Weights of a small image classifier.
Model: 0.97M parameters, 32-pixel images, arch mobilenet_v2, norm batchnorm, activation relu6, depths [2, 4, 2].
Rows from block 5, named by matrix and row number. Rows with one number belong to one channel. Each number is 500 + 25 x the weight over its row's rms, rounded and kept within 0 to 999. All counts start at 0. Numbers have three digits each. After the name is the row's rms in percent of the matrix's.
# convs0: expand pointwise conv (model.blocks.5.convs.0.weight, 480x80x1x1), inputs 0-79
# convs1: depthwise 5x5 conv (model.blocks.5.convs.1.weight, 480x1x5x5, trained with AdamW), a 5x5 kernel
# convs2: project pointwise conv (model.blocks.5.convs.2.weight, 80x480x1x1, transposed), outputs 0-79
convs0.340 098:495507506506519472532472522497496518487499521480508507491523513514535529485501546470502521463486518501505542539488539563490509472501507498455461505505522477492521476474554526483515524448511515452503484490511519523494507539488465434505530512
convs0.341 109:481487546492493465524485473477484512530516516482513435479497532544453477542482460494487498505499472502509503511505465530445492517535482501483499487486518504508459530486512511501451494471486532498475518515539479504485510552551517512475501471
convs0.342 106:497497532505485499493503464499542545543468478524497517527497490509530543564519534538471552503488472476462491532539528493506508535490478510514514493509513484522484520526492518479506476525469509509453504460469483527529489491512515453477514524
convs0.343 097:496512519458530531524516491493498532500482530497487526521547509496457483479535494533559477473504560446467526486479543500524492496479521516540489487503500487507492462510488459536498492502454493448499472512487487506498463521469518489479506495
convs0.344 094:475469493500520510486550443538512504500463489470524539531455509505465479481481518534481478495461518506503466482477477504506508511526493480495503489523526531497481496496496496528492501479505507489558471458457501500540482524453454515485466540
convs0.345 100:543468521496509560493525493488551517477508503500521504517517474500485556454495480495499485541472474478537504540528504510470509473484502526496486520512471505537505504549496498479485536464499537487504481463530514446500481535508495490510483549
convs0.346 107:518478489494522502503504484499485518485510515468486527519501515489521527495544491520481482488500475475475490566457522514458516539518486480521537498534517487466459537570570485512489514483523486502473474515473513531511462499520471530502514511
convs0.347 097:512481477459488501514479503494489550475501516469506561482506468512523487526463466487436449517467560513511517504463522479516496485479469537516494527522536509487515501521495522479475480521511493498534499458489489467497510474484509459477504468
convs0.348 094:498429455511533485487500502510493464512484530488509514543528479546486495519495486537528477471486495497479494490512474484496483496495512507528523511463535516489519462517522516499533522516525479462483456489489452545523475471501521520508443539
convs0.349 102:462480512437522494465509504500522463518490469489507491470560492484491544495484458518495477463514493506488531473475521460509525493475528483521546520474506536495499499484453497527476490494539471521502512476486519501495458499465481502459458473
convs0.350 102:513496502499500485466514489474480512489490523522494488509491500530527523512494496478498528523468489493524451516525547529547491510483496477492489533507535536530495510490531505496489490520464440543484471482489495506504513500518520537408453546
convs0.351 102:518492470504528530491521487518527498449469483528509490489502490491477539522533450547490509510490518445508433533493491479531526482502509536486511495512506520474550514478534481493488522509537491487489531464551506476517519480517471509513471531
convs0.352 102:461490508497530470504469469483527535454521515520517501474442506452474448498506503498504490479480490514509503522427509471510489491495492525504496512548507466442529537490474497474492490470496477534462508499481512455487488494484518510488522527
convs0.353 102:518494514502503477528513521499484535458524545469494508527493514490503486540505511454510533503524497541480508474476551493496510536475530536498529560466503489476514480514549526529439509495467541518486483544504519522492502487519468488509490483
convs0.354 100:476475546502522497483527518491483525467457500538488541503461506484483478554495492485492533520499518556501458485476481450523518537508529509504496490527492492484515483470512461531508505509517530509488463465458474517476487510465482475500452525
convs0.355 097:454506517460488584532501495494548531502470481523482493533479550501484495507476515536521450513469515477506523487530535459502520500469485460533513523492492487528503461441507510515513484472498524505508489497490507490512484514495488473511481527
convs0.356 097:484514481479516508511478484508495503534514510517489486544514522533472499464525498517459441507453522527470525548536505533500507519520509491510532539489477439488491542495559509517544518488491460533503517481517500519506524511493502528498535470
convs0.357 108:481495508498460528483461519496485526523471491470512475530557471508521533520473528506517511490507525560475478439496498506518470509501520467492505538531482530508470487475487493525480512504538518538532489546475497527481531521478485460479481480
convs0.358 109:499506483462480486485496521488471495488502531492482517494471516506483462495504483483467472529534548509488461459469518538502529515542506487540512519483503497465520517503479498511518522509494418498511477456524497476531498436497497481470540532
convs0.359 099:460495479461501527502473533500467475511497504565500487476471541502490541451512464449501469510499488513478539514521478487488514530499508511479517505460497490467504502517471514562502504470504486523484522543484503444490482488529468494492480529
convs0.360 110:495517532499529503506469518540517509494497457498464483528516478502482486532473514521499472540499511511476491495501490532438488533505510526500479449537485470543505493469484527467449464430473460530524492497509510512509503504467495509519470510
convs0.361 104:531448519472467489477525476505508496539503491487514531465507505520552527508522516500481462526497527495492522483481508508479494464522501506504524477531521479476571485509509476500487505495482520461487452506469515513563468446543496476500495515
convs0.362 090:508470466473509493538510528513533497565492519492535517483472529509474519527505513541517495494475459484538529472490496479524495483488539514496517491473472577470518459498500499511516505499454495551488523473469478506497512465520506502474536503
convs0.363 097:512514484530484513491464530436522521462520469501518464501513517513529551514515498478466524476517460500508487464489532532538514490520537500478490524535482475502500547537491479474527510524481522516498455491528526522493525501513458499481467463
convs0.364 096:517469527513498504480536513477503522450511509481491474458492524488521484530549480522491477521505530458493535489508505484526516534472544475478483513519503448470511498531496519490515445532515529521474474468521469488499465470504458485533536510
convs0.365 101:520518479501491490472500446481510484496465540492532497531465491548495515478482508493546504476515497495482523510514493525483531540503489478478498501506494484514462509460492438482517548521449521516491507492543473492484522428522469502509461500
convs0.366 095:513502544462502521516534486508521498517509471474494506490536473466502502501531499478478482561487519450505534477471488508477539496542516544464488525497500482492440496470535496456480502499503496508507519465533513485539512490523477557531499487
convs0.367 093:512497495497469544535521450509484523533528492497530546499515506527509511474494501517558517509471466516513484503485516476533484488539511485525477469498485475506530481499510478565465476524538478454512517520492539467514542479527535506495506483
convs0.368 100:503430543487555564523507495487487509522505461491458499498492546524529500502471469516494497436508500515527463544473513499481464520516476524496489515509507485501504485495513515479541497493514486478532501496462529504517477537481516504501484540
convs0.369 102:506513522494467527528472513482506479505471508522472462505504519494522488499518522517518497472509484501506490504516451485450433523506536490520463501500516514487447489483477491526465496460495489578488520474505469477524486554528531484493469515
convs0.370 095:508481511500453494545502496555500492480491456495503498493548475486524510515522496481493526472492492494491486509487489511542508495492524503469496550444457518459450497503431527478506474527481523462499482487460486507526461479481493483461493496
convs0.371 096:490510475538489541492457502484513503542550550466490508492512481489504515526488473529478473456481501509464524477519490522489502453472490504532476498503498483497507525504506500554492516547488498457506448476482496554504495482444488509469495473
convs0.372 106:478543525472576469507486502553487532518447547511486529513519452486518488533481514493471484522479548501497469545501491492475489512520503537524556508513523529514487472508541504477505525484484514508482493532512499515518514482498484500501491487
convs0.373 095:477486484500462529491488556476526531528513516547500491441485503502475501481479497481498497520494522482468479515499558525502496498494494476497456527462442483531491474497471476499510499447484488523472536504479477490463466510506505488516474554
convs0.374 093:545491466449517477475489515531497485512534464538476495475519487507485522481467504501534494535463491537543526490485521504488500530533490503477522482514533504495522473509518481493501468468470493446496499519511531518540497477522456524492552455
convs0.375 108:477486471489531477533522488450494475533511525519526540524523544450482513470500470491476553472466492512496481479483513529505505480534530464516515508497480506476464540518485489453485513504457482464511487541552480500510484504474513509510511519
convs0.376 102:497483486507486530501485490510498481521547527509491491462530523522482486496506544502501480521507499516512538491512495497531480511502486534517478501493473479499489576487462447497499504524538538484510494501490566487506478427516547541505486467
convs0.377 106:468494513488466502558515510514502528465495513474464517535486494476520474502500490461503468462535497506496491491514534471464490492489525444491486475498502484559471519490507519539486525475493536531506494487523512496514519510488513469534584498
convs0.378 095:474506468478519493486568477507517539507487463481521551490482516495502537504463514483475546500513455490502520473515489504503503477491527489508521502528516512507530457491506490523455480464518481530486502494504498475533446504510538518560502545
convs0.379 102:481471498513512482525494500518482494541543528519494507518486557536510504512518485466496486493501520524521469484508473531490525486475465476456491525478510424495521483537505516507561439462509487506518497503455490464495488502484500527475513471
convs0.380 099:498503499495507472474504490511492504446514536502444530470527496516512502531502467483492530500511503518523526500542508470512560501496470533462504547513489548522465513474491521494479456516501488486534530516481519512500470462497481481553500553
convs0.381 100:509496537449537501489532550457516480470473503478481443464474518545498486481536526541491493477500487479525502497474500486463544477521487540480494500475500508478510503470465536507483491536504496466468527474502521479491482510528472527487517474
convs0.382 098:472534523522510494514477489495484483485505491506464473530508530471530529511470522496523498485442457502522456489461552519519463482483462541447471492489509551506502507527498472472480520479475510527462490502539522490488487504468495505502472467
convs0.383 099:494446517458465507516498532530493475536519513496522470509492531450508574489518513518480507526490490487474487510520498445470482503453495531460504489499467476487531486485514501508492513496472554506480480514503492518478519486516498473482550543
convs0.384 100:497486526495460545489453523543497510499501528516542525447515530515532529474452519498533517499475469507508473465529476525491516489546519513513499496481513500465502477524532533545484478478530554530497511486523507463496507540493495499499487479
convs0.385 096:520529566542494489475492531512483509512506508511438548517466508508518491533500500446451519469506526482456497539519476487481512514498493515498508509467460532522508490476518526492481508529490507524512523476484538535462453505525494520497503517
convs0.386 096:484537499491503530475522497540478473484489461482546491511452516482511493535489449492497524526508495501550465500482459518503505540557500547451543521492504493508532552523478497505517480510487454505514507490482503532474482511490532497505513521
convs0.387 095:509485520546488532515505477522438530483500520481478532483510490496491556484490513478498527490473459504492475471476546515485543500489479518476495497483509528527458505494489487467483505527557460475459448508516524499498538475523519510466510486
convs0.388 099:488457509490531502548483485485538512482475507521482520517512498513532527494490514468499543539451525509543468485509497491517493504474507496518508508501489485443517516507503518523504482500494423465500516497494501570513491511551522494465475458
convs0.389 092:510508505447508490447462515516507516518530533484513481456503528471503533505481499508503477549536462469517529535524514549487484504472529535536453552508533529527505495496500524477531546476502504496512545493501491480488531506484499505511498500
convs0.390 109:509488436523546526448453507487485518477450507513450527478509519528492493477513506496469476521485494485463503487453515475527470501482531520502499507486476450448498498482514489489488509492516493489497495484515446443497525471475496495507527501
convs0.391 096:501491517506546492511485545504511510470495506502543454492540480524525502518518497462476529512480482529541486456482503530472489537504449524462536439522471499496509526535485510477508511477538484528486519502510507519472486500555508482503473474
convs0.392 095:544507517515514517482520498489496507495524510450525514464499499511498542486496510532498501492516490458491545473478499481479508506479442485563508470535520519552487556458494510523520493484518488478489472489472490513550483513483497501520560525
convs0.393 101:483492563504494477536487507554477519490491496528452474494508520524468501518512480477525513501514471521540504503467441455533436522491520513540479490516495498478511520476504467504508535509512500493542497489528549496500519508529503546496485487
convs0.394 103:509512525530519471515517456437584508527495519500485502511490530504479477474500479520521495469478460483475493514519482485506487510444490497527500539488529518466523537508500548500534503531457507489509489474502513480489518523487473483465508536
convs0.395 094:513482485523522470523468502501509481527464506501521546513522481490485501515488472465543542527518533508463539487540491477542498492491484502527489512496498478541489470462501479508554486445500490529509525496542485490469486561542485505492485478
convs0.396 105:556501520502536523488545523470479552448475510520465479484485497512478465472561455471493539545529518453489505469514534521474501480491495493503505506507476482503501496515486523512464494480503487492493484480512509485486474495553507516482494457
convs0.397 095:490497528507477507502554507490517531516510523561484544504513461493513523510519491488460494508468489476504503501522480498488517476520475489472503524501510482497518488456563492452452494485496524463487532444461504520539498547523528519499502528
convs0.398 108:519484504475499489527500478508555488492487493478527530495482526510512500471494526583498500533488533518557496519517450516468498490501526483522516473482517531497491521481467513558553508521498524504487488527504523488548515530534497502474532518
convs0.399 108:502490538467479488531513465498514517520514515541495509468524531489454482554517529558503519471528528535485511473516497509483503507523475492501535502486501535484519445510519488466504500546484429500515504491529538534511502546515510492503504508
convs0.400 093:527518520520491442494485479485487510476453498509501477489483542471504495517518484497513517491491510523467476444513506502468469467496537496481549517504466525534462522545521449450461499506489522522526485470485483527500522468518525481515511536
convs0.401 098:529499534495508471492498499497493509504520492499527462501482568492475452491476506462488504527502534520497513486509511495494498506497497539495513485544505478518486433501486505525492502517545513444487483536523470522447450497471485497518470562
convs0.402 101:517487491496476523524484489515462492483492483509534493492494474541482482568474520497512485512486541522523465508487489505473511489471516520568528487500508553440526513494502491506512541546479478481486484505488498533469514488486486462474444520
convs0.403 095:492514561492514460483485472486500470496498467517496491545474485470490490475514477520546492523510556508467473502467497476540560500490506504527495483521480546522488551506505500512475542520532504518504460490485475501479477492473467485531481531
convs0.404 100:473523492497446520562464471526537517483523500525528477478487506486457476470505526511503516501491500574512517518514525488460499535525491492454495491526527514487502543516528474525507491467487517508515548455481513522485480504497478497466484500
convs0.405 102:475475488531526489514553486482464510555508471482477473524523495490533501490548457519553471503520485483481455471521466507478514524463494502477492500505480454488510470489503547491524514498482495506505502489459512470492487524498455541483487541
convs0.406 099:518479454564544469521517476499488531548504489493507536506480493529525509502488482543508497501492508475467485501495505470499466531526515555506512523501507536492531468499509456492501501506541538477489463463508518460475505501464478544531496482
convs1.340 102:528527562547525524502472501504523493478523507526522510520530474493476490480
convs1.341 100:501512527542521502481491519529480487488484534462461478470495471463465473517
convs1.342 099:521461505513505494461535529474464503535506464474493505487470502484462461482
convs1.343 103:490481460491480502503492523485540515507524519526466462484511540468453476519
convs1.344 104:506517522515499472479470486456513511527533513472483516502478469473454484453
convs1.345 106:515458463479493498519466509488511525556539501482492467473488478474467501492
convs1.346 097:538530499511511511520499484478525510502462482564527514494468524501529522465
convs1.347 093:525505494499528519513479499535504489470498549500491442503530470479452477502
convs1.348 108:489524500478494464512515481490478466557512488526448466526534508506489482513
convs1.349 098:465480475479465475460502487455499497479479484490506511487518531524548535516
convs1.350 091:523534525527503489532542530487473519532529491527532524519509530504519523529
convs1.351 100:503518507494518515488470500524568481486469537526491446508514530495478511515
convs1.352 097:467477505508540477487499480513473486487505539451476520524525469533539492481
convs1.353 095:473460469462483504485482478488488508512513509492540526512500501529561535524
convs1.354 106:501450476463486522505499511505476467503444501492526538541510522517515520486
convs1.355 096:510493500506520513452482468514456524512472489487503537512459543481484524532
convs1.356 109:530503490464498535486481468495535480476454472519482473462492525521497469478
convs1.357 103:497457490511538507456471512509523475473507548495463467479527485507525491512
convs1.358 101:507486477479490496480449489487537504511479494543515525514455537528480494461
convs1.359 105:461478467477470476463480468482510472465487506529514501513515524532517528529
convs1.360 094:497481492496483494484521468509500475481497490519513526502557546521550524541
convs1.361 102:477529526530467499507540505469484507513504467493497527488479460472473463462
convs1.362 094:500500504470525479546501495509459513485510480489465502536475558471466516505
convs1.363 101:518501451490482525527483485517494560511490477469510504499472449501476531499
convs1.364 100:523513513486442510524508461498490474516495492471507490515549458481505515543
convs1.365 108:495449466480471494519509519509498499492502467469487498514485535551541528525
convs1.366 099:479483476501488480536532498496522518465561492512516490517468472475479485459
convs1.367 113:496516510517499495496481478486483456491485487474471470471469459466461475457
convs1.368 106:486476481465491497454473452492485512492516487497517533528520550531502516527
convs1.369 099:452531493474522515508526481513475501496482480491457493517514515508554543471
convs1.370 099:506498484499465523489505537469539454533545475495455523497488497485516504477
convs1.371 097:468477467480479470514499488479462509525503466466515529509463460481489485467
convs1.372 107:511559550542518496508516505493504473475464484496502461484523501471502470499
convs1.373 108:498537495534508504514527526456464503520500466452468502492471496498482463476
convs1.374 100:511496496473491528479480496542536485477502544510494465494530515479437486511
convs1.375 107:491500479494463480467492495464474484481495459470464491480460476485487478454
convs1.376 098:465496482500488497512528515480489494446477506521513549553491509502498451517
convs1.377 097:540504501489478522497514502495539510505463480544502489490484539557536527489
convs1.378 103:459501478493467480519513508475461519524536464473465509474479510499541499475
convs1.379 100:486506466475488520467472487502522494479471489463506556509485475516548532492
convs1.380 100:482478479474472475484467475502502499480499489512507522518517526539569524531
convs1.381 101:530503476470477538487482468444519487472472480523509474483483529524500515523
convs1.382 096:510509466466471533508502488456536504486477458516516502487457515491497478456
convs1.383 094:515537554518507496506500495473470492511476454464482489494487473466462488476
convs1.384 100:481524516486499477516544528501468497495534484514474467516489470476461462461
convs1.385 102:479490494490477513477482479499472499481486505512516525514501518549564551530
convs1.386 111:498536515524515475486509500481447492512510490461480517543529454469495526505
convs1.387 104:456471504519504454495518524502460501502548494476498517529479469467525493475
convs1.388 097:510494475507507494524543536504498537525516495487477468481481486451445481484
convs1.389 094:453510524495487472509560515483538508470491520506460464496492528486490481513
convs1.390 100:531527510499454530552501481479522515476478462529482488481461521489503482503
convs1.391 099:508461469474505472485487473491453482490477494502495528516530527551520497539
convs1.392 105:456482513505470495487521523470440477514513501497520531535529463494512497473
convs1.393 095:537505492508505457478515522513513552528525511529537520523543532507501482505
convs1.394 097:533490510535494538515500553507488457483498499475474496457456504475513512515
convs1.395 112:475475467479466469508493520487527536497509523513501501529528482468464450481
convs1.396 106:484467471483476478520525483490499505540536512490524556518480483466488485463
convs1.397 098:484491485516500476476541538509472474477526540461439501518493488482504504503
convs1.398 102:492500525522489470499504514476490495451510529497467484540534451491522511545
convs1.399 097:487515512474521468490505526523454478499515533460458495512524456468479501506
convs1.400 095:537486469545515515494470510511536496455508545538486468492525511483491508516
convs1.401 098:531482461494544548482500521547510496502494517476513473507449530502492502499
convs1.402 092:482498503496499458504516508495450487495514533472470515546547468492492537522
convs1.403 104:532462445490498507483514515508488515505494500477489500542464469520535518455
convs1.404 092:513498477478516468474497478502456480473494540486490473560530480479495530496
convs1.405 103:502528538518506489530529506484469497503507474509511481512506458471456453459
convs1.406 109:478478471462503446480492484497487510514527515507475529508527475509556482471
convs2.340 103:491513455488517502501498463480482475488518518546535485518511494513500482505457499501506508536516514496501426522491525505473511474467536516493515474525514522493505494474490511451473485436479492495487466508571497467492465544486470519499490467
convs2.341 090:539497524499494483458500521500452538511489518486523502441477472479526505503500477478550483518512520554500510518488458477447506544480543465499471503511498503479521462475484491467490498450500531500508491532508505510531514516453493502502491458
convs2.342 093:481504515530510534506498499490490535497503511493495511477487490510568502493461471514474482514503445516497476480494531454521496538537489470498495485464563469519497484518549519498528503487511498558471507506466478474486546542505509537500474513
convs2.343 087:525480474484513514511490499500531519536503493549485526523526483489481537533474561523504470487474461466528480509509524504532530474490506481517489507517506444557516497447481500525457504468523462518488527493511523529492508487473527526509523473
convs2.344 076:494503580512492520477526502517438470527496488526500540488482512498476488507519459480494494491455505524496482497506518502502458516540494541487479485486474542477510506508469465481503495495529475533433436503531492501488497495494530482502490519
convs2.345 095:503519527459535572475493467497504521491530516495489501484496510457503543508494478520544458486538499485524496538470470503487493508489502464536510503502452479469494485521488488533524456474440518506477502487519454469519499505522510464516507505
convs2.346 101:507502500555498484499493550514505502441482518485520492513475506534552509517504516493442507521509502530505459529509502512467538510500470490526495498453486512517514457521528569508508514480532494502516513452494528484522455483496541528500497503
convs2.347 108:468532492485479494566488555481541505475480533456531477449485465492460479527523485514509493495485496504494526452508525516526521475513496507520500467506457467495502484505492521463494522511475499461479488493565509492484485476455489494500507508
convs2.348 089:480556517507461472459545490491518505496464538472495493482475513482479496530500491521521484510507509509501542492468506518499535488488550483502475481518548511534491515517541460489526499514486518499446534514512506524515487555524480499549467531
convs2.349 102:490482491514505491544476521519524519519564484469523508509528501504485503463461493528530496506449495489451488491473532475525499458489501496486517479501526526457504482554501481475508453495512476487501476487529542514485517536515507452487447512
convs2.350 127:500530545519468499465526527531501459488458547544480544527501492492477494517467438480498488472493485483491451476494508504488504467496469491490476543511494479499497474485488517518475521457499499540491484517473482511448496499531478474524470474
convs2.351 115:484493535521488523496541504512498517526513498522523479544522479488518459479491488522521496513512441532515496492556438502515493481499518496488465504521510502466520456549462476480476529526485513511505498489526466472480520549459455511498478493
convs2.352 081:522522519485503489505500468526510477486503508502536465468520523487434517518517530503523512456506511509522540523465509489502490527484517479468526517550481474511518498466500478500543516445485537483569525504536490513524452491494518490507494533
convs2.353 117:504538447514470546530442481501487485510513503489491493550510517501456450509519526502470511514495469487482529508521483522506522533469500523534456479489542533508520497509501436495478501517511482495529501512491517519470482530476482542483464493
convs2.354 098:544477539489526534534535503509500501514455548535506475492552518493519475514490522508532505499548507517509500506468475507537475497478490513471543479519511490499493512442523537515553536480460500497484490521480502524495472456467490510485510513
convs2.355 083:532504453532492488517512545513479465501512481493482503480458503497498501491492476498511529502469476515538460455492499498475482462533528472477483493519530480475475520515543466514448472521525568524460503477504498487501494532511489494487454535
convs2.356 082:518464506541524493458455526504520478515519515469484521503512589511467472492506452474520538503519453504482498525518497472492481522522503479495525543486537499506496488504499475477490486495483518534543460535485481476472494479538510518504508486
convs2.357 075:528485512522526451491501478498539508498486475495500525521513505475476502462457485546558468485522534480493496492510466518501505510475489557518500485519508518524480532471435513487502491522499530506499527463464541521487493474525506492463541464
convs2.358 093:539452549517489491489459490503508555469508509490535514552511511513487494488505516557471469486483475525517515522512550487495496528465548484477483507480472473477498498467494496540496488474505505535487498513529476502471526541504488535505465476
convs2.359 127:478532532491485494488482509522505510491528502472517543463448466503537464448503501518503504528438514474542501462459537482460491476478532501501511515494521486500497489483530528491496494489501505543499489515512520465497529506558508460541501483
convs2.360 119:499494500535523524541478496526469473504468514560514513481517470460532486511445472492498451491490500486494506487494501521460477467540500491486525510490535502459509482508526475486502474529540474523512538502461476541492531461525519508540520496
convs2.361 095:496481524422551475489497498479503489477488514526509514515518482478498511473510521501510487500521499469503503509497538499545542518530505477494519495549465488500517546473525490448493449536519459495545494506542512505500495541454505483520508484
convs2.362 059:518461509523500522469544475455479508508498530524492484500497507492477478510510500487491475474455487477482512475470494523510532463475541483533496491496498541469489505474575494492534478515498548499453496468535482449527513467489500534514497484
convs2.363 085:501508457528532454500478479484542523515539494492513516527488482504548495505514504451511494492509524520525483569495500462457506536496548504477496501486480504495528462522483499501494523498531462500528486497472513489501456510484466523510458442
convs2.364 076:529527506446494513532516446506541487495501531513497527487522515536494515506488505529498549448506471511520504469519496523482485447511480513483495534517481525474448490463501499486494514454509476490514532508498485506492503565541521469535509518
convs2.365 117:477491555513487479502490490447468534519500471451505484488509519461515523481476482511466494523505540462504534498481529498541467466527470494503521523496490513484471485494505491497511511496484552512416490491484497510512477508474501529473551495
convs2.366 086:546502478523482493516499510514542524527515530473541527477471529520512507525438523508490500484494525504520447549484512473475543514564513446523499480507486510506491516487501487515471484482485518513471498542493496487477534518477514488530477542
convs2.367 127:471504513532508507524497507501507517459534461532484525444536467487518525463510528509487500511536527499505513502448495494482490511489480494517470457465503554521449511533490494503459484511480512522501501502511547531472538517538466479518480466
convs2.368 114:471467466506542488496523509519493501502513499539461515519518524499517460498509537490474460522497469492507517544460523512511481486543474480506487508546506518519450481520460541488490483492525472533523504472493479441526462477462501533479515502
convs2.369 093:465482496518543516488472514502523486484498489488520507501503515488512519505506523483501473525459489497530519509545469471457528500475534544477501492511493535555465508482531514485467507500472569492474511461498508520530507453549503472468497543
convs2.370 082:522486479534476455485474515529515534518490548522527503517460524510530466520502511513558524482504491492501506492457532439476504537512460483533515520483540518503484518437477504490483486482514489488506483530508483489507531514482537527468480482
convs2.371 111:479464511525529531471487525490484513508476503498474474487452543493445485482473514532446532507464503504510518485477530509493513495498506480556514515485503476526516472516495505507481534528499506549492491469566470514511502563484495487476476502
convs2.372 120:481483492453467479489485482494492504491498502541474478490524485479511485545485537509471525497523521492495496478482537542529515509433509501501502486472518481522492465495549453508483495486547472457511464492496483500481536506553493531499492441
convs2.373 102:532520536492530489517505493501478495517477481529559487510500495437529520483543535538523481493473530510498530505477525517531520504485496476519445499480506472523493494495547538535520531496501506451471494475532478488505512502515515536503516446
convs2.374 099:530465575497499509540496528489506527545492455474481448524518494523511497484491456503473482482540528495460518514499509483471529533492526509499474510515504468509496574484486518534511505487476491518508477508509485496542522517483485541482490487
convs2.375 109:511503503474480505487513514537499531500490459525490488517510515490505494500545486569490507520531521481515423472474493531454467469524515505500528515491536487530495487541471478530479530520511509485491460540471504540472493492514460483502517527
convs2.376 070:492488485527454498528515471508502499503514474514495507470538516513470479514463516488482457490492562461497488503448538532495519518519516503461459519484447443465500530515524477519476520517494502482455465505520483532530499485510495474499490471
convs2.377 065:468490503501507526502511478493478493463445483524518481517452510518486498491506492522498517532505468454520504534504474460477499541545492552539516510507477499482467510481492448514482481481517474524517570458519469503524484488509517500538471496
convs2.378 082:474424548482508510488451454486490481531529517537513504537467484529497509510497483502512450483501488467495493517490532477521560506491492506457478478497537470499508497466542505503474498510517524486491497494525533504488470487524478503513452473
convs2.379 086:482532501518489471513510507520495475462521552488502503556535496507461501482533489512542482557527466482483508462513527513529512477515540499498480532517520450476509550503462508488481494510483444529517474516457528516493519480504512492501480506
convs2.380 127:467511483497523498459489509483483483475528501550498553542505474486490490502514527483520532512522525471474452479500475508524479481482504517499504484482500480489479505475464506534485517555536526510515482496495542475413507476465505507459492514
convs2.381 085:504483524501477527470480539550485470478508518500484469488472536477516474503545535473479539503508518541509526508507529518498502536461491446501481494429528496499515499496476516482537524506486517483492509483560487482497500520511503529476458464
convs2.382 100:520516498515515490534480515486521553510483487517489470502522543507460475489507475453487534440475498485468510534473514514530531487526498485498537515528491556501502475525528493521482512542488529535521515506466479454533510483499482511494445509
convs2.383 096:478504474511533481518495488457521497515496518466480553503498493500539540475523515510514496504501486499497484494483477478537502491509512441486492537477489528487527511466498558497558499504496533470487487512462513426474502539529500477449488513
convs2.384 109:491487493466541525522502467476524444519479442501553504475524464503466511535509480476517470554525509514505527498479509524507501510483479498446494511513491467478506492441497514494544508521519493472477482537499486452492503460486513505494513511
convs2.385 143:502514521494497545497449525485471513515474497503541522511530513537490498518489509494476500505500459499477489499439449551507494512477459533524467477506509536522539501523495460514511500494492521546513510486470485513472457518501487538560511517
convs2.386 098:483465485550472495483557494501514484507509476502527446498535503513479486486478534515485525476517521493514508501510527516489481523509462505534464547467502475514500495441477505509463501485522529551517503447481484495467485467481500446512518506
convs2.387 102:518531505524494503498529485508573564471531528541492463507537482511500474515455468526530524478483537498479503551507496501495487494500526467488490529475514516537502517490454511511491479484519494522517474482488463496523487464490499529550512502
convs2.388 104:444510458481549456503506525491469540480502469563496498502503518484525541499512493485521545487549459469460460505483512483518519512512544512529469523487476480512478472504501502487460494519490485480494523504516510484494475519521536510491475534
convs2.389 083:518467493470475510508513467506472500530466516552490493499522501515531493490512461512503505509499444499474474494527483519500507528453553494474504495511510521507457504492483522508499551528503544462516492536535536443507468504551487526515471492
convs2.390 099:502465522498544465521511508514515519501471539498495472545501516493525478506528464512546473497497449545549483491497471501514512499453487452433481504507518507511513520440523477510484484517516543485504491509475504501441491495485506515512506496
convs2.391 110:484475502518510475488498471512494532496478542505471511523485535473463491527519476532503493486479448510510524480471529549511518530484484491519518489474466460456459558506496499476500503513518507517481495524489533552501478449530540468482523489
convs2.392 086:502510545513491492502488509512558518466479483509515504517526528566486474479495475514488494512513508454504550533519533502489480492503584490515502505508517518504479515496483464517536527484518484542518495485493453490539503475549479478493526495
convs2.393 105:485443515504454518482517503503499504487492501564487528504508481488485525506549463466486509491463491472466514475464494552455495518490548499506471479501463492519517497518502541495545480489456497466497508474493450480522501490502459533500495496
convs2.394 080:510510500498469476508451513521496484515528508490525540510460459498505510534502493476537490490516498536472485474520450495436494472531522526525479525524487530473502525466508493519525514500542549506496464454547468487467524496498493496493480466
convs2.395 095:506491444482528541537533505537497490519458441513474526475525498476518496525530499530530490546476510469513486514504512471493496484471529517535527502451469514503482524505559478494515479547518525486473504491519515497514529474470494482519519498
convs2.396 116:511506489528462527489497497475526540487528561467547481480555526521499516454476469523505469522511514499499476520521488504473536505466491534475510519510486500444460533495530482481480471493491514517533525520487534463494464511490474480504486481
convs2.397 088:502501536481448518522496491521518479548498470484447510505484507500500485549561500525520484551495499519519528473487513466503450487491481531520504506527528500478509512488463514504512466491429528504529532495510492508514493522491539525465467502
convs2.398 081:532515484491493455561524539540511512519534487445473489511487507498505436498509426483471519511518498549529486518457458555519483502527511517496479502491484504494537525510504519514526484526484493493510478502506495491508523505495499508473533502
convs2.399 091:477481528477489490506491474480507510481497530471474467478498485510528503528530498483487485502514549543518522489488501465519487457466512478468521466487507515516498479504475546509480506515502528552487456474455566507510514457539543538511489515
convs2.400 113:469448512492484484491501526512478485552473496457537537521507490487506464535529461489532488490503522506463514480505507566498519469520487531503518497439501542501490505514480528501501538535513495519513480536513519546512547531508514521490510497
convs2.401 086:485501523535483528474503511480491535476558510494481565495531469491549520521504496526510508511518490512503508497461510525472479529489497494509472508450482503511525466436522484496497501472496508452490503513456501514487526521484478554528513548
convs2.402 094:511452500490485491488530469492474495513534483458475480481466481522495500526532468520494505521498502559497497510559471512533531482495514499478496502508578483474497496533493494485547482501516489509468558479460503491461490530520518511494464503
convs2.403 095:479464467513493498556506445479497506484470500497488525494504508515508499482489558544488496489533524529480508474468552502544474516473487520510484515483527497542498498513493503518494502496501529482503452478527478523505478480511442546467460463
convs2.404 094:528489498462527500489482473494500506493508492504512464493544546525500507487485474503550493513528511487502546496508488498513533501514447505487514456474512504492532466498488518541482476481541470521478474543524550527503510498473486455521547442
convs2.405 108:477499517506517511470493519471486499532493531515473477513468500529455519482504507469488550512556515510513482515467501469501507556518445476495515519528480530460503518426505502520535510511428506511497483486474492473488500517526509489505487509
convs2.406 069:497503487488508540505545463546501505526470505488509502519519493476502488481435529506505517540534488477480478510472470482526519480561479490499497574479488491460450469498527482499518468480477529506493491497518487491509490475529444509490505515